A small audio embedding model, trained from scratch: muon at rate 0.012, 184686 training examples.
Rows from block 2, named by matrix and row number. Rows with one number belong to one attention dimension. Each number is 500 + 25 x the weight over its row's rms, rounded and kept within 0 to 999. All counts start at 0. Numbers have three digits each. After the name is the row's rms in percent of the matrix's.
# q: attention query, key and value (stacked) (model.blocks.2.attn.qkv.weight, 720x256, the q third), inputs 128-255
# k: attention query, key and value (stacked) (model.blocks.2.attn.qkv.weight, 720x256, the k third), inputs 128-255
q.47 104:498468471472488522510534487493531537445498499475504541530511498499472485470494494485502544498460495489494493478581534502503508518484495527499473499524467521496492516454521476470508524490511472504495535508514510483503499492450520492466501497494462481481458479515478493511503516505527481495494480461540512529508521455528434467497497501467474527502519523487524461505517469534522500468508
k.47 108:460460510487547486516496507497524501503539482486513517535480482501545456478485489514484534546490520442491469484479506511505516500462513513491512471494499530491480495512493475473478514495473504474471518509461493493486510450501480501450528477512484525473542498515486488503452530505520492521494513523519471504494515512514519561467466499545495438448513499474475499482492481486469501526496
q.48 107:481476522523502492544513468506521523558490496515465474468526527556483548535499513485514493520536442515483471526507471523537523492521468512498498492510476495478511500519483518492480510476492468472551479531545499490489521496466489489507494558520497528495584533530477504474532538491517464474457468531515504478473462512556489473501473484500497539498481486496476493529501519477491499518508
k.48 097:508505458484483531476515546535476538489512535476527477495482521502529520497495528468504515507500507498455462525494472483484464455494513507497497531480485490487490485489470482509512509520481522479461438447463558494469497485525488521484489464523485552506480495490538482504505521471505442461526498523530497572501518551511477492499535497493519530484525488529484513509520517501550511501529
q.49 093:455470480470533480505508493486487511492492504504496492469513519472477470480490462478521540467488484503472525509441501520523482526504466563476505450533497522467504520514474502535516506514549458514538494517457483484502469527481458513456483494476491485498545546482519479516499499481511531496495489500515525504473515515489497417490534528485475506479533516531503472483465487533492487512489
k.49 096:508542491472550487481519501506519479565518484530496493505537487482490494518529504495494506521488532500499484459487449485514504466496497509510476505488484521527506511555536505482512485476438499504524502460484483503504508497495450494518499487499511475486519483522481518527493522502467469458476498519470537534505514512550501516492430470470513509467480489479482494478509518544472489492503
q.50 104:452493498529507498489503488512500503501436472538486507488494500486511499484521520498502456488513512513500530502505524461508469498533503552475509503486465517519506501494487488507532506477488505541493511485511505494505500535459485510524498521511529503436507507529546488484496518459519479474473482521511505471495532547485500487509499481512480521474487497490500490501507550553458512495529
k.50 112:474468526511467524493523546475500496560531474497518461516463500515500489536509523504496514475495480498488485556521472510536503540508468515484519520495520438478487502501519501470458460493500473501499496519499505502465493497463504497497521489513475500468537536483505511493520554517492456498487454514475483490477505548474545519502476510458544503528506484517481473501508505514514506522441
q.51 099:488498478450495492487482504496497496532534517483502450517522444449514489486465499479492549495488441527492513546476462495455443535537504469541506482482543480476501450509522516482498489486507518529516507493522491506493489519502485528552514497490524460538446509490488492493545481518510497491544487514492507522490511517538517470499525474486512530496489498506505483498525537524494496509491
k.51 108:511486516521499511486525481498542486491476542521526498503495501471541548496500488522489512503522486496522514481517538506519485525516512445552502451466529481489494462519491533523463476530527493494542526523483501513490443495481521491436482525485488520503460518498499475475536485502465557475521531460461556513562522513500509491483486482483472484456562536497501516479484479499509480537495
q.52 104:529467506453507463505493471479509493528489533465459518483524531507514484441543533532523524491486508568540533535487457513505508507519475512525474464471500503494493473521498529481481473538529511527474520480473564522480466457515479443461512542486531502530468512527467479451501468503547465523530487490513520504499511464526486478509490516481436515451492450508493511491539478531518474492509
k.52 104:543498511496488506478480518480492514568479502518484478508492505519526483531457476492468490460537540526503500485490498444507469479498492510487460490539474506516517490475502500481513486525502516492489511501504513507484499492484475498519484506527493545495473539531498471459494503492495495538485460503506480515541514505475499498497525510461514547553447479489501541450552440516478492481505
q.53 096:502569462512510466496490537535507462483524505486519505447491488509510539483534534474484512520522509539475524496511503477469520555507499489499525503493522497555466493477492531476510548536502463478549526466519526536465472468526501560445463497500489487506475508519495500479466530462501514532432518499495505483461495509501535469515475495540521487486507492503528524468468512520493492518547
k.53 099:496528503507469490508471511487500475527476482455543480491520563528478520535456474506478449509511502543456478461455534494528503490548528504533513485490486515495498470511505453526485485502503531477474457515472511487470547499505490497499525486523464524542499511458567490506513446516491477501496507492483466485517495499524516512499480509510526493516469540495487456471527495536452513520466
q.54 095:482464501494516499501510532481500503515468488521514495514506531522500511495453499479532541450477477481520486507468493461488513437490471468534522461487508509474464480528527516545504481530526522518550491537527522496492508499513521507451499503478506524474517550500483479505448512491467517510501529508483513479510496481467458528479532486464523514486506492494491485531530519509488478453516
k.54 101:482488523497507470503500496461519490525526490534512502487496516492456504480503499529542514499534507502470503498465448513490464481494532488523489510497521486487505496482518475473547486421483493558496481523512469505512513549481519477511486505463484468519506515513502472546470488490473508487515496522548479526473497486495502519511482494533502447513466488442517475506464519461450505499534
q.55 102:486446487549521476526482474490469483482484519424494519485516499500466491458526499561491476508490539548501500440486504541529528515516510516474500504478489481527528536529511520496541524510540494498513520455507517478529516556522521512522510529503465507507507510505534486490520505526504523510523480495496515514480513510464500460509481527507501506515525502483497504554499495453517501517545
k.55 100:497512495501511472472495511518496515515502508463489511538492483538502501511468452490452489494508498485547481517542442516494492514474514516529473507466478452460479487518495459445507513514475508505430496496499473471550477469506513459541528492536542492477501556447500526484470517511488494500526530549470489499484530528505501510544466479476443502523500485526507543458483494501492512480470
q.56 094:485541508498492534488484467488476505486516503520515513532481492474506514487581494503501503515515513522564507451490540534510482486511539534477529448495453491536510499469528481526551505517523509520487510520470513511509531552504514495527461499487480510513517505480475522509476554530511495465530502502479483463545481513468513488483491533435467474485519479470463474472517515522475507508517
k.56 099:508487499540524480455498492516545490451534490461506560529549485494508516520481495551538505457513462499481476520493461464518497483473517531488522516465482534502475470561486491479473520508537496494513543532535519504502480542527508521525504545506522496464539501490491527505516485510490480482505509471503523512476524512536449565470529525510493469511476483434495509518499514483479511458460
q.57 095:519447426471483498463500491459487504450524503508520512470527511534511523494494493472479488475497498542478485501512503488486505493540519501512544532543482522502505494489520490509464480507516479506499478532524490481501433434509481514510505510484506546534497476458545535509488510509481488527483546529450544513519487550503506487514457486501490509554474473520495531499535498549482464467517
k.57 098:549509504521521478528489470510529474462490543462478486498474508518523507476471537504506490534491440509495489483461495512495524529530496482554514513446540486492481484480533530505456530493473521444530522492530526496555504511517493536480490464537486505515503487537530526498470488482510532510494501503512566501485540505494502520476524535496518463502448489521487517524520501503540495480514
q.58 104:498513508479514508502580501533524527518511515500452514447514475497483504483503496514475465519541459522503471487518520495516488477477510513487518485512517531462540460478482471495514505512508477496503509509495510490524480474494495520469503503565511482454534498517524503494512488474496509524511494503531505493558482534507484534473450471476504440442505509490545495502510520506501525485548
k.58 105:467451476491480505489504492506465459502550509490470474508501513513482471520504512497571474501463469534486543491487551500509508512510559531440507497464521525490500556486453484482548481551501491500485479504502511496521480506528456518508505532482501512466506513485496516510455519516518519519506512536553489495539487540491492541501541533510519491546508533520481461522498505521562481517515
q.59 096:496458472486514547541519511512523507482489504512508513490508512500493512471516510517517491452514493472526457511525497515463513490489528518485487482487522494544485513499488489547475552528537499488516502489542508469484463503485504514504468527492493537504530475511501507548505492575504411512497539504472506506529492470511471516450497510508488489490450504482469472526487477501504515488497
k.59 098:552478546471532448514476496529510487495491524467490490535449452536464518516473485447500487521487529484485488483481491491516484495500498493504505538473459467493479505503498514500497500501492476531517507485472482490489541511509488516506509471490520489492530486550452531480560552476469479529517473469499511514501494471501498525496478515507507524527497504503486505494533468521497541540538
q.60 100:477449476538538511489464441457525473533499498479509526512490488494460546504512489507482500483513510517507506467508530486525579515496487477540519502525525464505529474534515501513540504477508501484523518487499576470485521497535486481482485476522540532467503533535485513524497520557554487496555490509476504470483485491475504458508529513520487492493492453516504510481519492507493482565471
k.60 101:475511499491512482536529492519501487505522463506504454482479506518512494507475476437486507521520508501530478524485471526504522483468510519492491487482484492513484492520513486534495451516543512525493520482486485466484488523481532475494467543528535535528478509502489544481484451480502492490495508494490529524506530556499474470502470536546532477474546506504537504503440475520482527499497
q.61 098:469503489549547496521512573518447517518487470498489507491497458483487498460501485499545544494540500506470474501519525532527523494464532503479554497503499517506501510509479534488515509496539484511490524544505495510490495497498528499525476528491466488530524498501498465468506534485525497533503483445528470501501497495477515503484537495493504513481533505487507506502512550485557472488490
k.61 097:503539535486487525483521519503502461504508481509518494501503539527532473451510507453526522497509506493464504483521485532503461488507561527502467500502495489480512475503516469425559517514472506510486501497514496466534471450501485443477484498526507478500496517537498498508479523523504509490529526573531515494504488498505511520552469515527472492527504478526536514502476505541505496513498
q.62 101:473515477496509481474507461516505523481498484514510494504523504494496477544559490536511493545475524541478548523434470541494481487497501532471504469492547530541477506467463484539494501535568462499495513540492498514509481512499475502484498533533492423489513458554493492493506493489514490517509513455470590488484502506492523496505497512500485478463485516488471512516438513515494515501452
k.62 106:537496499490445485421483508509512541470447485472501511497502509526517514521518491482482495498487527490506483503506513516513447495528515526479506482479505519500471495528492496509478508512485532485471526461518507570486503468534453490493497513479540492501494522495515488510477524471495527486486497539489507495518490514507522532475493531511512563501464525506494514495484479515540478511521
q.63 104:444531479490520521517544471535531516487505476472490486497467484500448510470529503510492500498584469530514493498461511461496479496473537489515471453529513506499534473537522504495471519485530477481525483501469477481524550481475495483493526508458512501464482536491498511502506523467495490500492532501511494466543504503479485484469493517515516465470493491520479504521474470487424492466519
k.63 104:498455489493487504476503476479540488528532493495474517505493523463467495498551496484491492475505505485475513477490479496496526474488489492455484540467481569512495531509506516477520508507491487495485517512529446469518497493498454531498477467489467512484517450542488501480490520503460498506475518478521499507492483488537506554482465501555519500455474551475565464538521530541507520508502
q.64 095:517503495534496485472527521504517531516516518490526496478516485490507517488493487513504475517515495442490522533536496543506518515491502474462509529536499470497533512542526485467520503471507450460493508476486505493463504513474476542505496528510512485474486537468505524486477508540503453445518506501554515476500486524537545459507520475467541461461530489483509497507469515553486520477472
k.64 099:479570484463517487559441481483519486455499463498546501455503450508504546547519518508465501491478531512462454483481514471468545499437502500482448501496478555465529538530506533527474491537497487440520490527483510490601512467526498462514522449555504491481505483493515514491526500507502486519485515536518485485487532474495493494512496516502458456543506510508515467523470517521480513515493
q.65 111:493479509511488497485479457488478477479489500526517520493485530483552509534476486520500495464475495527501498485496492497528456493496497500491502489476495481503517490485486511546510497536522487498540486483486500456510508487547467524523490512508504495461510480489484496493506482502524488488494559470532459530582468516473516474522519527506504485491513486489498425466545511531467488515529
k.65 108:492470511504435503474501508516514439477468521482482546473519512491498495519563502512515501539484514474510512490507464505509516480481502503494529507533529499535499545503483459529487513499495521501497547530528517511483491483501461496507489493527497471457519491469489483491451501488451480542443518481494542492505479486503496518471520509487511531518493491465501460527493507502471503463477
q.66 094:505474506496513480508485527509520505529532471475527479481469487510525522529502538457489514479488506512496502466524513483496499488483466509505512522493498494490479448546475562404501556485445500513529458497507471495478488534528506576480530493520503491539515477515485502473446476439504506494469484501526497515516507459519508497550514493498564461522537526511480517504554455484503518486523
k.66 097:474499473453535532540506495513522490491513528550517474471513519480463520492507468534526521523515526538497477489503511507538546506485474478514507509538496498467537502490516483525506513472513515468478479511525507470468523505496508490484542510541459501500508521458517439501496526487513515471532495497485501507484483482499464462465471511496469518513491518484496489475510496510528519438456
q.67 099:502536463526484510514502488484488510468504427480474519457511482495496551541507499498504521509477525501487515486516479525496513487454467506460584483485477492503505498531525508474536481491449488501504494440505513499473503550500483512467500528475501502532480495507494517507535509546509475525532446462519528484478470494499506482521573503499522486522484527501494519522488450519511514483518
k.67 101:483545470426479493508478443550488496450509486493520499496516516513490524534469501494472491531502543457527483500507468465516500510463540504511521522506491500470492507519491492503499530502515493506494510477476568553513435483499497457494497537515495516462490539489486511496517500535472503463470517487508455510485505493505553451491455499467547483532507494509504487487507528545505500480524
q.68 102:488488499488463519485515553528503494540522500491528496505540509494518479457509504516511502434470503514499518489514485496516514512491491527500515491485492568495496527489506498539506467505521537492489447481507483490525475494457446539447504472471521506515514472503477560536499528503462496453503508565486503500545487512518520497481504484530494463495487491505524495489497549476495487495524
k.68 104:497517518478506518506541505509495467485498513507515514446522491487502514494514534516486491505478515487516495483487500489448496525541499482482507502524460503479509460493484507541490503519525512479493525479554531517493511488490473540521489500575489513461445530506533483505530478536522500511451516490493456502514471489498515532467476488469472478516516484514478477530505487502534514500538
q.69 103:496471460490487460497472504506486493499496474455504502485519489520532481495521513488550437524535555489490492498448487538483467554500536503502493478444519485519506544432500544489516467510480496495504523531500525489485486471480495535553504498498517479430504495545481485487489475508497502486501525487505542501518490493520496518548500472491525541495501494499504527489496484534510549514501
k.69 104:535490506487477495472500505503485473501459448517478471489539507491493466485493506540479485502499498516499503503499503553499457479511478524539466498503501538499500511484484474495494500480490494489481508503504490507532512540532461503491490500506555517498496437473503524472471452494488511502488493570512490508464523548465567510510436496508456469508515511522490510499484480517506512497454
q.70 097:508486487490518531486486498468488503533548513444498504508493514496490469482506489515476491514488498518511491455468476501525519499465516466498533464541501490472504511537487478524486519492570486542515469525521500533501449492480479519460482511545517547479524464521485464526510469488502533491462502515516488465459510500493470564457462522473546474525508546492473551470495512498505488484503
k.70 098:506510489532503478481489475525476491500513495509480470498442487523529468488495509466489446527491514500465519508453481572515530505524550499524517520480515516525471481481526498428507492509515517516502475438515460521458503511509487565493533467465532471525509511500501501493477508500516496494514494501503535516473492494500507514502513515486472499469465495519523442515503479461547509534522
q.71 096:538515493486444485528500506506485470538442472467546496515495490508498523519500535514530511499509485517510502493508468505501498457497578553514506498509476487514521479516492523517496495475493519431501499502467524492523498493538468522504500503531492509525463515550471501531474466491529507479497508503519467512489547504541474490527510466515475492477522499509462515540467516461526446493490
k.71 092:499510491503507519466466504496526524545504470514519485470499488511511481499503513526520545520517549494500528478521505510523493519526482451462480494528524516471511541502491473565504529500550503459466465480471471497472467487505527505489496510490524507481489492508472465503497520483517484483478515521506523509511454506499470539551455540529521514527513503455455461526450463502508510467511
q.72 098:539534481532501519516530511495467533499500518494476515506480544512517519513499441496492525479492510486510517501496490482486503528498497492477539513491517525490520529539493464485467482498529485527514474476505553485496485529487482506487458460555473522479546446519494470466497533512515517470520540553509493472529474521499544514489466490491508486482475509466426493521556456541476499470462
k.72 095:515495484460480519502478496495539506487547500475516534465471448491502506482536527498533503496484500480496458474505476466528542530472493477463552501499503510487464523481457527481493543532481518515490556527502549520551492490494522520518517516484501493520503528471571438489461532499504524500487500490525489478485532501517501447457514523533491488516442465484497504520510489511484563493520
q.73 093:488485504540513544497529478524467513493483505503521524484453471539516529494491508465515465496457504493480473494518487522505491498497495504451522521518478516562531491465500543512514520475516521484526486472517487501459515495540475486497500490491471465506494488499484447483494518480516509558498499513494513507476484512516497471481494484526496522510516517496516499529573514506455478496523
k.73 095:488494513474523502466520505488483467496495453493483496499498498527481500471452518482494516513482511462456541480490477480539480497496500473506501477511559473469536520523485441499483513532512463491521448490528536467499482531555498531470457525522493418492471547498522508476484528543499489491510547539494506521457544474485491498475449559481520496482501489470491520504516526531493538503519
q.74 100:459493512476470520534511511515549503450479536483490508479490486516472496483533527500504491502537478524514497499526477536498532503478500480521525500498519465509501485485479524483509464506498474510481460500469506456489479489494496538481540493501506486488489465502483511463527472486487507455531511527507455466538516544549560480513531455515452499509546513538469482515560494464479477498486
k.74 097:476474497489496552508477499490498488512501514479519503499516487469479499533523524517528470498527495450476549484530520499490528519519482566452477535519508484457486486532460541498509533539518496478497537457512506495496537527496496497512508509531500549488497465501512495469504491511490466549516486502485536526522500460507531503533494514518508462488464479522474500510496456502482521472445
q.75 110:516525500481468503502509450503504499515479475522530496472518549492475536479470467506499489482489491480487501509576510515487475505588506510551470524523502494524482466567482502533439493507526498485493525495517541498513506476502479488484489530526513534479463500526484503483493473569475549499475527480476450494502510474539521456527528505527506535488445520489519495526540522508491528506470
k.75 112:508499541498533480518488513521456499485514514481520477485501493499469471494515506452497534480519477521518457508478478495492524488541499529496564525519482479498557499517504555508497513499482546469507468515518512507509505507481518494486510439495521556521470562478473493519469461469544512525546509496486435515488504505504525497492497508501509479513521507476511530495479465473487481524478
q.76 109:516474527497486538540486501513491480487467469471502485471516556473470493472499533488484477484484492522514474521518501483520509524518490536446490479479525500484483501540474457468506436510529469475474522512476519451532449524489441514493481524478494468548489492474489505525492535505534530508493503482481487468498487518525482506514503543524501534482494527507492514503475490504500519507504
k.76 104:521468516470509497482493481550489520487472518486452487525499482519498493502494474489505529480465525533443516486548536490517528487528485476536465552537486488496513493540452478492501545531491552494497548523470460518486459519482516480528493494492499503519514488528517484499497522483552509506504453497460502501486516495479506500488502492501525493508538505485487512532525520517503455468487
q.77 095:475543475492549502489519526523567464494475454487496517452471537486508513512502493512493501482509518479457492487547516532477476492508458498506456535479534472443504484509514514493481503504511533513497480500484492470492519503505501499435479475467526493547488553513540499495478504499487553531501477551496534495519468470522475482460525534499526497478495454496538481497491473507552475524557
k.77 093:502494501464488512572531500497503455519482485531530511558530526516469489505511511496516505478498508504465483469465501487487520485461498495534513502506477463536513509502479532510496512497507519489528460488526574486458520511540544512541557507516463512518510498474538504495496501520525506512463467543480446493495480551501537447494472478499502447529495500521490499455504554512482522506475
q.78 108:473521529480512496501458487496524489516539512450505504487516469482525482514499507502490494540480498454532479486511493501508493551506518469506514501487482473492482523502493487484529487489480503504534520515459515506470498513489499475528495466530502482557508531482469495547538459492479499505511470523504499469509516505508475510509471537463504511479534499486524528482476518529460551499465
k.78 104:511495527480495509515560490495487516502501529466529504492519484503536545496500517484477464481494528513528530528494590485477539516443550520492463497513519526542521470481501532505511488498478487500507464465490497486478519513490507493515520493464516484505491509443515546487442500505497512482487506504491481499512479487489487498526511502445504507490497473514546449444507469508477491473481
q.79 107:545524517488522482491490524496468464518526455511541508516518543503535500525478511487535576520501514533490475564490464472520500445479511540515539499503484496518510512450508513481516489508516504520467522503541464478456498501489501473511520475522490512493488504521489482503456527528509498483464477534496516472525473540490496501489488486478488464527497463487473474509531494475490488516504
k.79 106:527504516476498534520512495480511489486480464525496523478448516504517511447558468461521495518490555482521478511497536504506511494490489514505519450484546515479462492457495466522468523497527491541488517520542536487495492542480533499488504511517506523495541512495487486489476521491504498505507502502543507548497502479531479476487516527485481475506473484490518472513506537502507448525471
q.80 101:475493496506516479537510536468484530500502477507474530505514502473431527530502514551480480474502510506476513488531495491456490499467457463441479455545491450576554464515528532520487487490481488491486512489489515483521499509466482526489469539478477501516510542488487542514518495528548523533498460472496488533512517532485494463457480517511492488499494536461486510522480501501444482506513
k.80 108:553530501484464504473489493469523545519508531501524533514478467515501514470422498474508515513502529499510504484513474490476524543495498487560488576511464489532495528497462506538491548477546513502503509438502458503514490452504513509526476494530468509452493536539456538504471478513478439499467483509499504446518458483478501480469466495513530545462477504530506529455474482507472491514558
q.81 096:455499489501542467533511533534494466470578432503543510504497513503529511499474551506495488522469506508481450472471546495528505490508495507486505508491470472515483510558538504497469443480496485496487462528526503491526520524462508426519465499468546502525551500492484496539538550534518457502452482497516482532487534517455504475450510533477501507544467493478530493491478495494450433472511
k.81 094:520472478515516487462512478523523484490524475525527516474508480500458534505464477497459510517534485464518456481509504515518478467516475486538462469497487495549524439481491489477480501449473511510511511510512515472486487482490559527502490542543489471506483459499476502512470535515465434477500485499473498524501465521555496483520488508522473477484558543531482529504544522497490509505487
q.82 098:497503489506471498496481502510491487450526498480484513493501496493490543494496480432503466486514503452509555484476493499464478521552514554495464503529557531454484488457480496458545501519547478510512504505494493511477459501491516483502494512484514506502482546500544512484480522512489485542501544521494512494458483453497463523501510487530523544497490529514508494526504522521434479467531
k.82 106:526481496498477496519514491465513505471512488514468521520538538490488484479489477491466500480476437556493495477491502493507524501551491528494488500496480522488523517497522504489502538473456520453534465522475490497471478497479494454514521485486503556541454484475503492480508473474492471465535502501440472496484521544519515473468486503507500480511486514533513508500526500470502491506501
q.83 100:476513490527488446529536469486479481529462529517505525466531506500506487489476495543511561467467521517445487479509533488488470497468519538497460456494488446503519486525500475505505521485531488506482531487518518506535508503508506520439510523501505476508574441521494503466501491513554522481529490431511519468510418508480478466476472474482500518488497543515524488481470466464484488472509
k.83 096:501516530465501469464513524516473481522533475486519497509482462490520451524508531523514512475511528540530476478548491499565496534473554515528514527528552528483497508517495476505478550480526502495466549508528474465510519507517498518486509519506486516471516510506474493488466504495448499470522468478485537467540481457497519491476484452508492507528514475488496491499471485508469478490522
q.84 102:537461553544507554485516498514477509503459515488479455521497571499460526500510482492482473493488508500454517467492493464488525506468525539503487488513508480479519473469425509499489508514474511524488530447533497496516535490497501487477499550503521503518514492503502513505518513447560518519504535470489493535511515511497481513499502482516494500490445523468519506485499473499530525500502
k.84 099:505496477501457499496509558507464488495433474501489479495455459493543497497509519524526464501476471544565507517526480545496515530503534470494571508493525460449501537477501511497527464503507538489483517498458503540497494490497519517492486478504507497459499532504516456509472478528512532509499469494481541482492511487458479466487535489491525505555468484524494551485538506508484529518463
q.85 100:505500472498507485479471519505536551513486519498478528526511538471477529499490468490465517478473473511523502495494484533554517461487504488498487471462534504475458504546509533472497472493505531474513486457554500489495510519508516492518482512508499508502450467532477488517475519449489495551523466510468532520483514495519460482521502502497515490528501519543507456488480495543510473515491
k.85 104:542558486463520487532488501462503493459528528528471476544437514488492485487504492524492534488528517518468500459521515450481547467498499497469519499482475492469523488521525518493502515509545550531518518491511519521474484489454504484511476484507487490543480474512504523501535486513510469489498484501505520537518497509514502486503501479474494480514486492473502461454491491493518497492452
q.86 093:512493511552527502501509499498525508470495484444488507531525525523530459462458496566515495490482476517458549495506517508485457533482485491567515476501525504532495507470498529449488465515499540537472497491492532497491490510484507468513561504465511529478532472511467478513473501514473520505480475493470469494515475477520483526497470504498483481488474502496511474514500513500484498475497
k.86 087:492469533517497517508522494492517493518490475501519470525488469515522509500536503517463519505495511468519463463550473530561528518497481525502468476542506525492461512504490521489495495455498494559499521497513513493492499501461508489484509511550514467488440529501462510485462478556497472522505503520533497492511489483532494519491457453448466484529473474541464473470518480494509519509500
q.87 099:533493486514504475504511516532423511512509508509494515496525523510478505465523493503557472508498562501495464460488466485486466515482524458498521515571477506505498521512461542536484519494476507460505430487490490481507475528482445524508473507494474521442490514505503511473473542476478523477489468526522491517490513477492532489536532450519524455498497486504547464493516546474521481507495
k.87 101:494461474470498490479535494490499519513495497521520533484498469496493529451525490535500468493482492511499516548460495506490450514484507525438528520492478494478473504529502474498508543550502546465469545490549495493508521464511479475505458506471485463476518510523521471499528524535471507486500545518539450512479500500498500512488438527542451468515463519517488543526509500530527508521511
q.88 101:500520491561505481496491519496485501493513499473469520473487515491469478477452485461490496495510473463491473496515540496479509476539492517542500504502510532498498464496481538551532501511507443481520482504531474486481527479535457507489530501499503537488473543567514516463498515457530506504489506523520510476516513539529448540491493513515528505512483514518503539528514453521473477484492
k.88 105:494513483411472484501528501439512491512445538513454497489521561512507534493501477513509497545507511509456529497500509519479523522534498467468510490480540468498555548518469506550462500527528501454516489480481461492511514503503515512520540510486470533536496533454464481492460542500515460529501458531497462488494510486505510506476478462512504492505514494498547541505508484458496540490468
q.89 098:510454533471470498527515516501516500542494481531524482537498480536499508509503528501548503506496453517534491502466519531496511483475518497500506494535480458508518494471477473481490522486500515474509518533501498460526481512514491505493519460514475499484482467488510524469507539522539517535501503519509506484504447510513517487513539537511462492467456507485491502465505528466510532522475
k.89 097:472492521522527534504518517500463519502530487473527485482470488501522481456524519498523488466500554515472500502522512499533490472467493513503504486522498499508508505508488481484487522458494526514515508495483498493521505495480454507500470497523526511517519489509497475496470515489490493518500562485505543501506548501456487498452511527482511495436517463494483489486501548448509503496507
q.90 095:495491531480498506489474497521500479540545506460502490513491495489529506511491484444523495503529481507442511529506524534430488499506429501501492506486548534479477463476523491455446500459502501484511502458494515475530496569491505490511475531446489506541462498539517526520505435480478502492504485480468498522453505496557510479501558457498512529512489540447534517505470495500516486529563
k.90 090:519483482494500514499460508505496498499485495462481488492493505488473507509498475497469469492502495495506522500518555493487495509502514489538552516484515500498538454503490549483503483499543494498506447464477493499528447523476495506462513475555428528502495481473508471473527494498500501455484529545489524513473536480536524511559486466484553506518523497544494491486527554497511492510516
q.91 096:572484513518509485505517479461464515484517501482494520503491492509493508549467482500509513498506498522466502498501477475537499483538496475510543530510538526495511519493474530518483493449472495459474516506532506465520492465522511464487508522504517512496475438510512538468497424534512511516502521498545458508490478490514509525442490501509480495511473520511490469516548492507537523469480
k.91 095:496483533540500485477447504486489506462531500479477479495487525489514466476504481447523503530507460494511534517482503524491485520508501506498495510512560516470516499514497492507538504486467531523466503511512527499485509502498471518451498493476534514499494530483501499518511544546539515471525522512475500475465536479466499477520490497541501516494517523512555478478483473518514491519554
q.92 103:507516516500526463549522518479522429500544544485530484477498504476495507510487516497516497524511526515519521508491488515495526486476543465508457465510516496484511473500501521494459506507477490526510456476513495473501521524454490485541475497545510542524475491525487529491485498546603525497464456527495469462498499529509518509521463468472480526512478516498505519493507509498495509487494
k.92 104:521491500544449510535503507491494524523485487489519509463456526492540510494478514539498542452524488513475498539495542525481505484495529464491493502487503495465513471440504545485501544501498539440534525460507496509491471463505506511486526526544471554510500500498500507513507514532524524517473519510465490493502485478492487451516479474518485499478481507534555529511524477528473540544477
q.93 096:502520467500524525503514484513469516463518536495480499493471514459502462478494490504514485497475469517491460500508500462471467509524560456541475517525543445480504536525508463497533524486507489478515552518486529491500462508504478435437498513499489531495519530502504506511501500521475506458467528528522474484498458545526521470537534488552502514513478503486492487504472480480466508514524
k.93 096:498475537503492507503481498551498465485529547509526484524466454505478474532543478443487491511475547455505464522497483464485568501521501471505503525480483494478470462527460505508473489538503495509500489504482525490492535537509472483495496511494487523510480510545510511419460471456547528495501520488486489481525502550512501480490489506511446448527487519479484470541507515493487510522501
q.94 100:501488472495505492481508485477472515484533528529492475515483475523476461471451513504537475542485507503456461514490513451485519480510506495481483528517499503473516516492487454479545516465477493465441492541482513469466477466497534532497520473503535503491501484488509511530498539528490455480518468527487505479508535526474506479513479512514491500498485496494469520483509521520482465511553
k.94 096:503474523499503473462521460528539499482533456495499508485501496514503568501492531515493458498520491532458476495461511475510477523523494483518510450480501534489489485509496488473505432580485541478564550510485491489502561491486488510489509514467504518493478472534501505495532544514507518529541480479494504500483485542513523505461525534533488526495505523472479543525489544493470497470536
q.95 104:509465479495468499491506469490516487512495549484479517460488481482525516503482503516512476509509486515485520518439492519488477486509526516542509468466513517491513461470475486507493509480530559509475487442505559495481524490485528501514504482482509430495544505479501473490554448519484520476518543522489532516507491481533513487476477571478499512533520536493504491526437505524472505466510
k.95 102:500506515538457488446536491527511482519493498487502499517476465525537455521530507556426477511470482521499532512499491501470498568491487505504514476459498503486504480519514539489498487498490495530490509485501511472522492518517403564507526460511481510550500520496505473479549526477496510505502523509456507479552513508502530528524492507489529515482518504514452494472493508498488510496502
q.96 097:483522520523542477533520504472518514499517444509485516558485493501541501502481506535473527514511524501502532454497510461479549482488459471494517523473494485450491494515543504452525506489440491507521496480475495466518531473561504466494502498512520485521519540436473491485466476493484508506543527485491505507527497486499508444526498552493501526494482466515535483498515454450473485525516
k.96 098:491511461480540498510479488473492487500510508483529491492506520489456487483520503528512546538479532520510475514511471531487512488495565490506514490471504499501467494467514495561486521498508519510470486507496512530502472543476471450496522499530526514518503478511489479492508524489513526511507488477516513512515514531539470486451534517545420505465518524457538501528503486526501474488484
q.97 103:529512461507483509468517521496515492444513516465502504512478507474513515489493543518462484480520521484555447517518504479482489542524527490481530518528497522546486532519487504545490509501525471519512511524465497527516519456487519484504515544524523480542456517498461500530491533492509507481508510497472470529541516457446447482489510480534514518459484486548505541528438510518526475511519
k.97 103:494509524550516486505496503547495506510492452507517468480515461495517499530434481515499494515488491497502501535496499541492520477458503505488534540535498493510494481489485482503445508485447524467496518522468491502499457493503500500488478491507484481473548524481502493458520511485532486532533499471531480498459497496531486496519528524501486459464490461517467495521461470480479514497470
q.98 099:454496479500523515464509468499511508480550506499514532511490508474476480482573486449523498458479473512506516530467488501521480495507524502520517505515511517481501466479553494517517502471487529481531513483505490523504501509481507501534494494519509529519543463497509527524520514451490454515479488404456530492470493478546493464520454543508501521518504475472509440541480532507554477531531
k.98 096:541505490516514462461538497482464523516505496521527470556523518512531487491498476519525491508505493542522542501534505510489478536503515495517486479514504500523512485560485505465519522507510532448531471459522523495536494529483484523521470485469446503515463531542540499485529482442494490494528474504542480473507469454499516496497477524498485520480503514531506526481521500514474507486470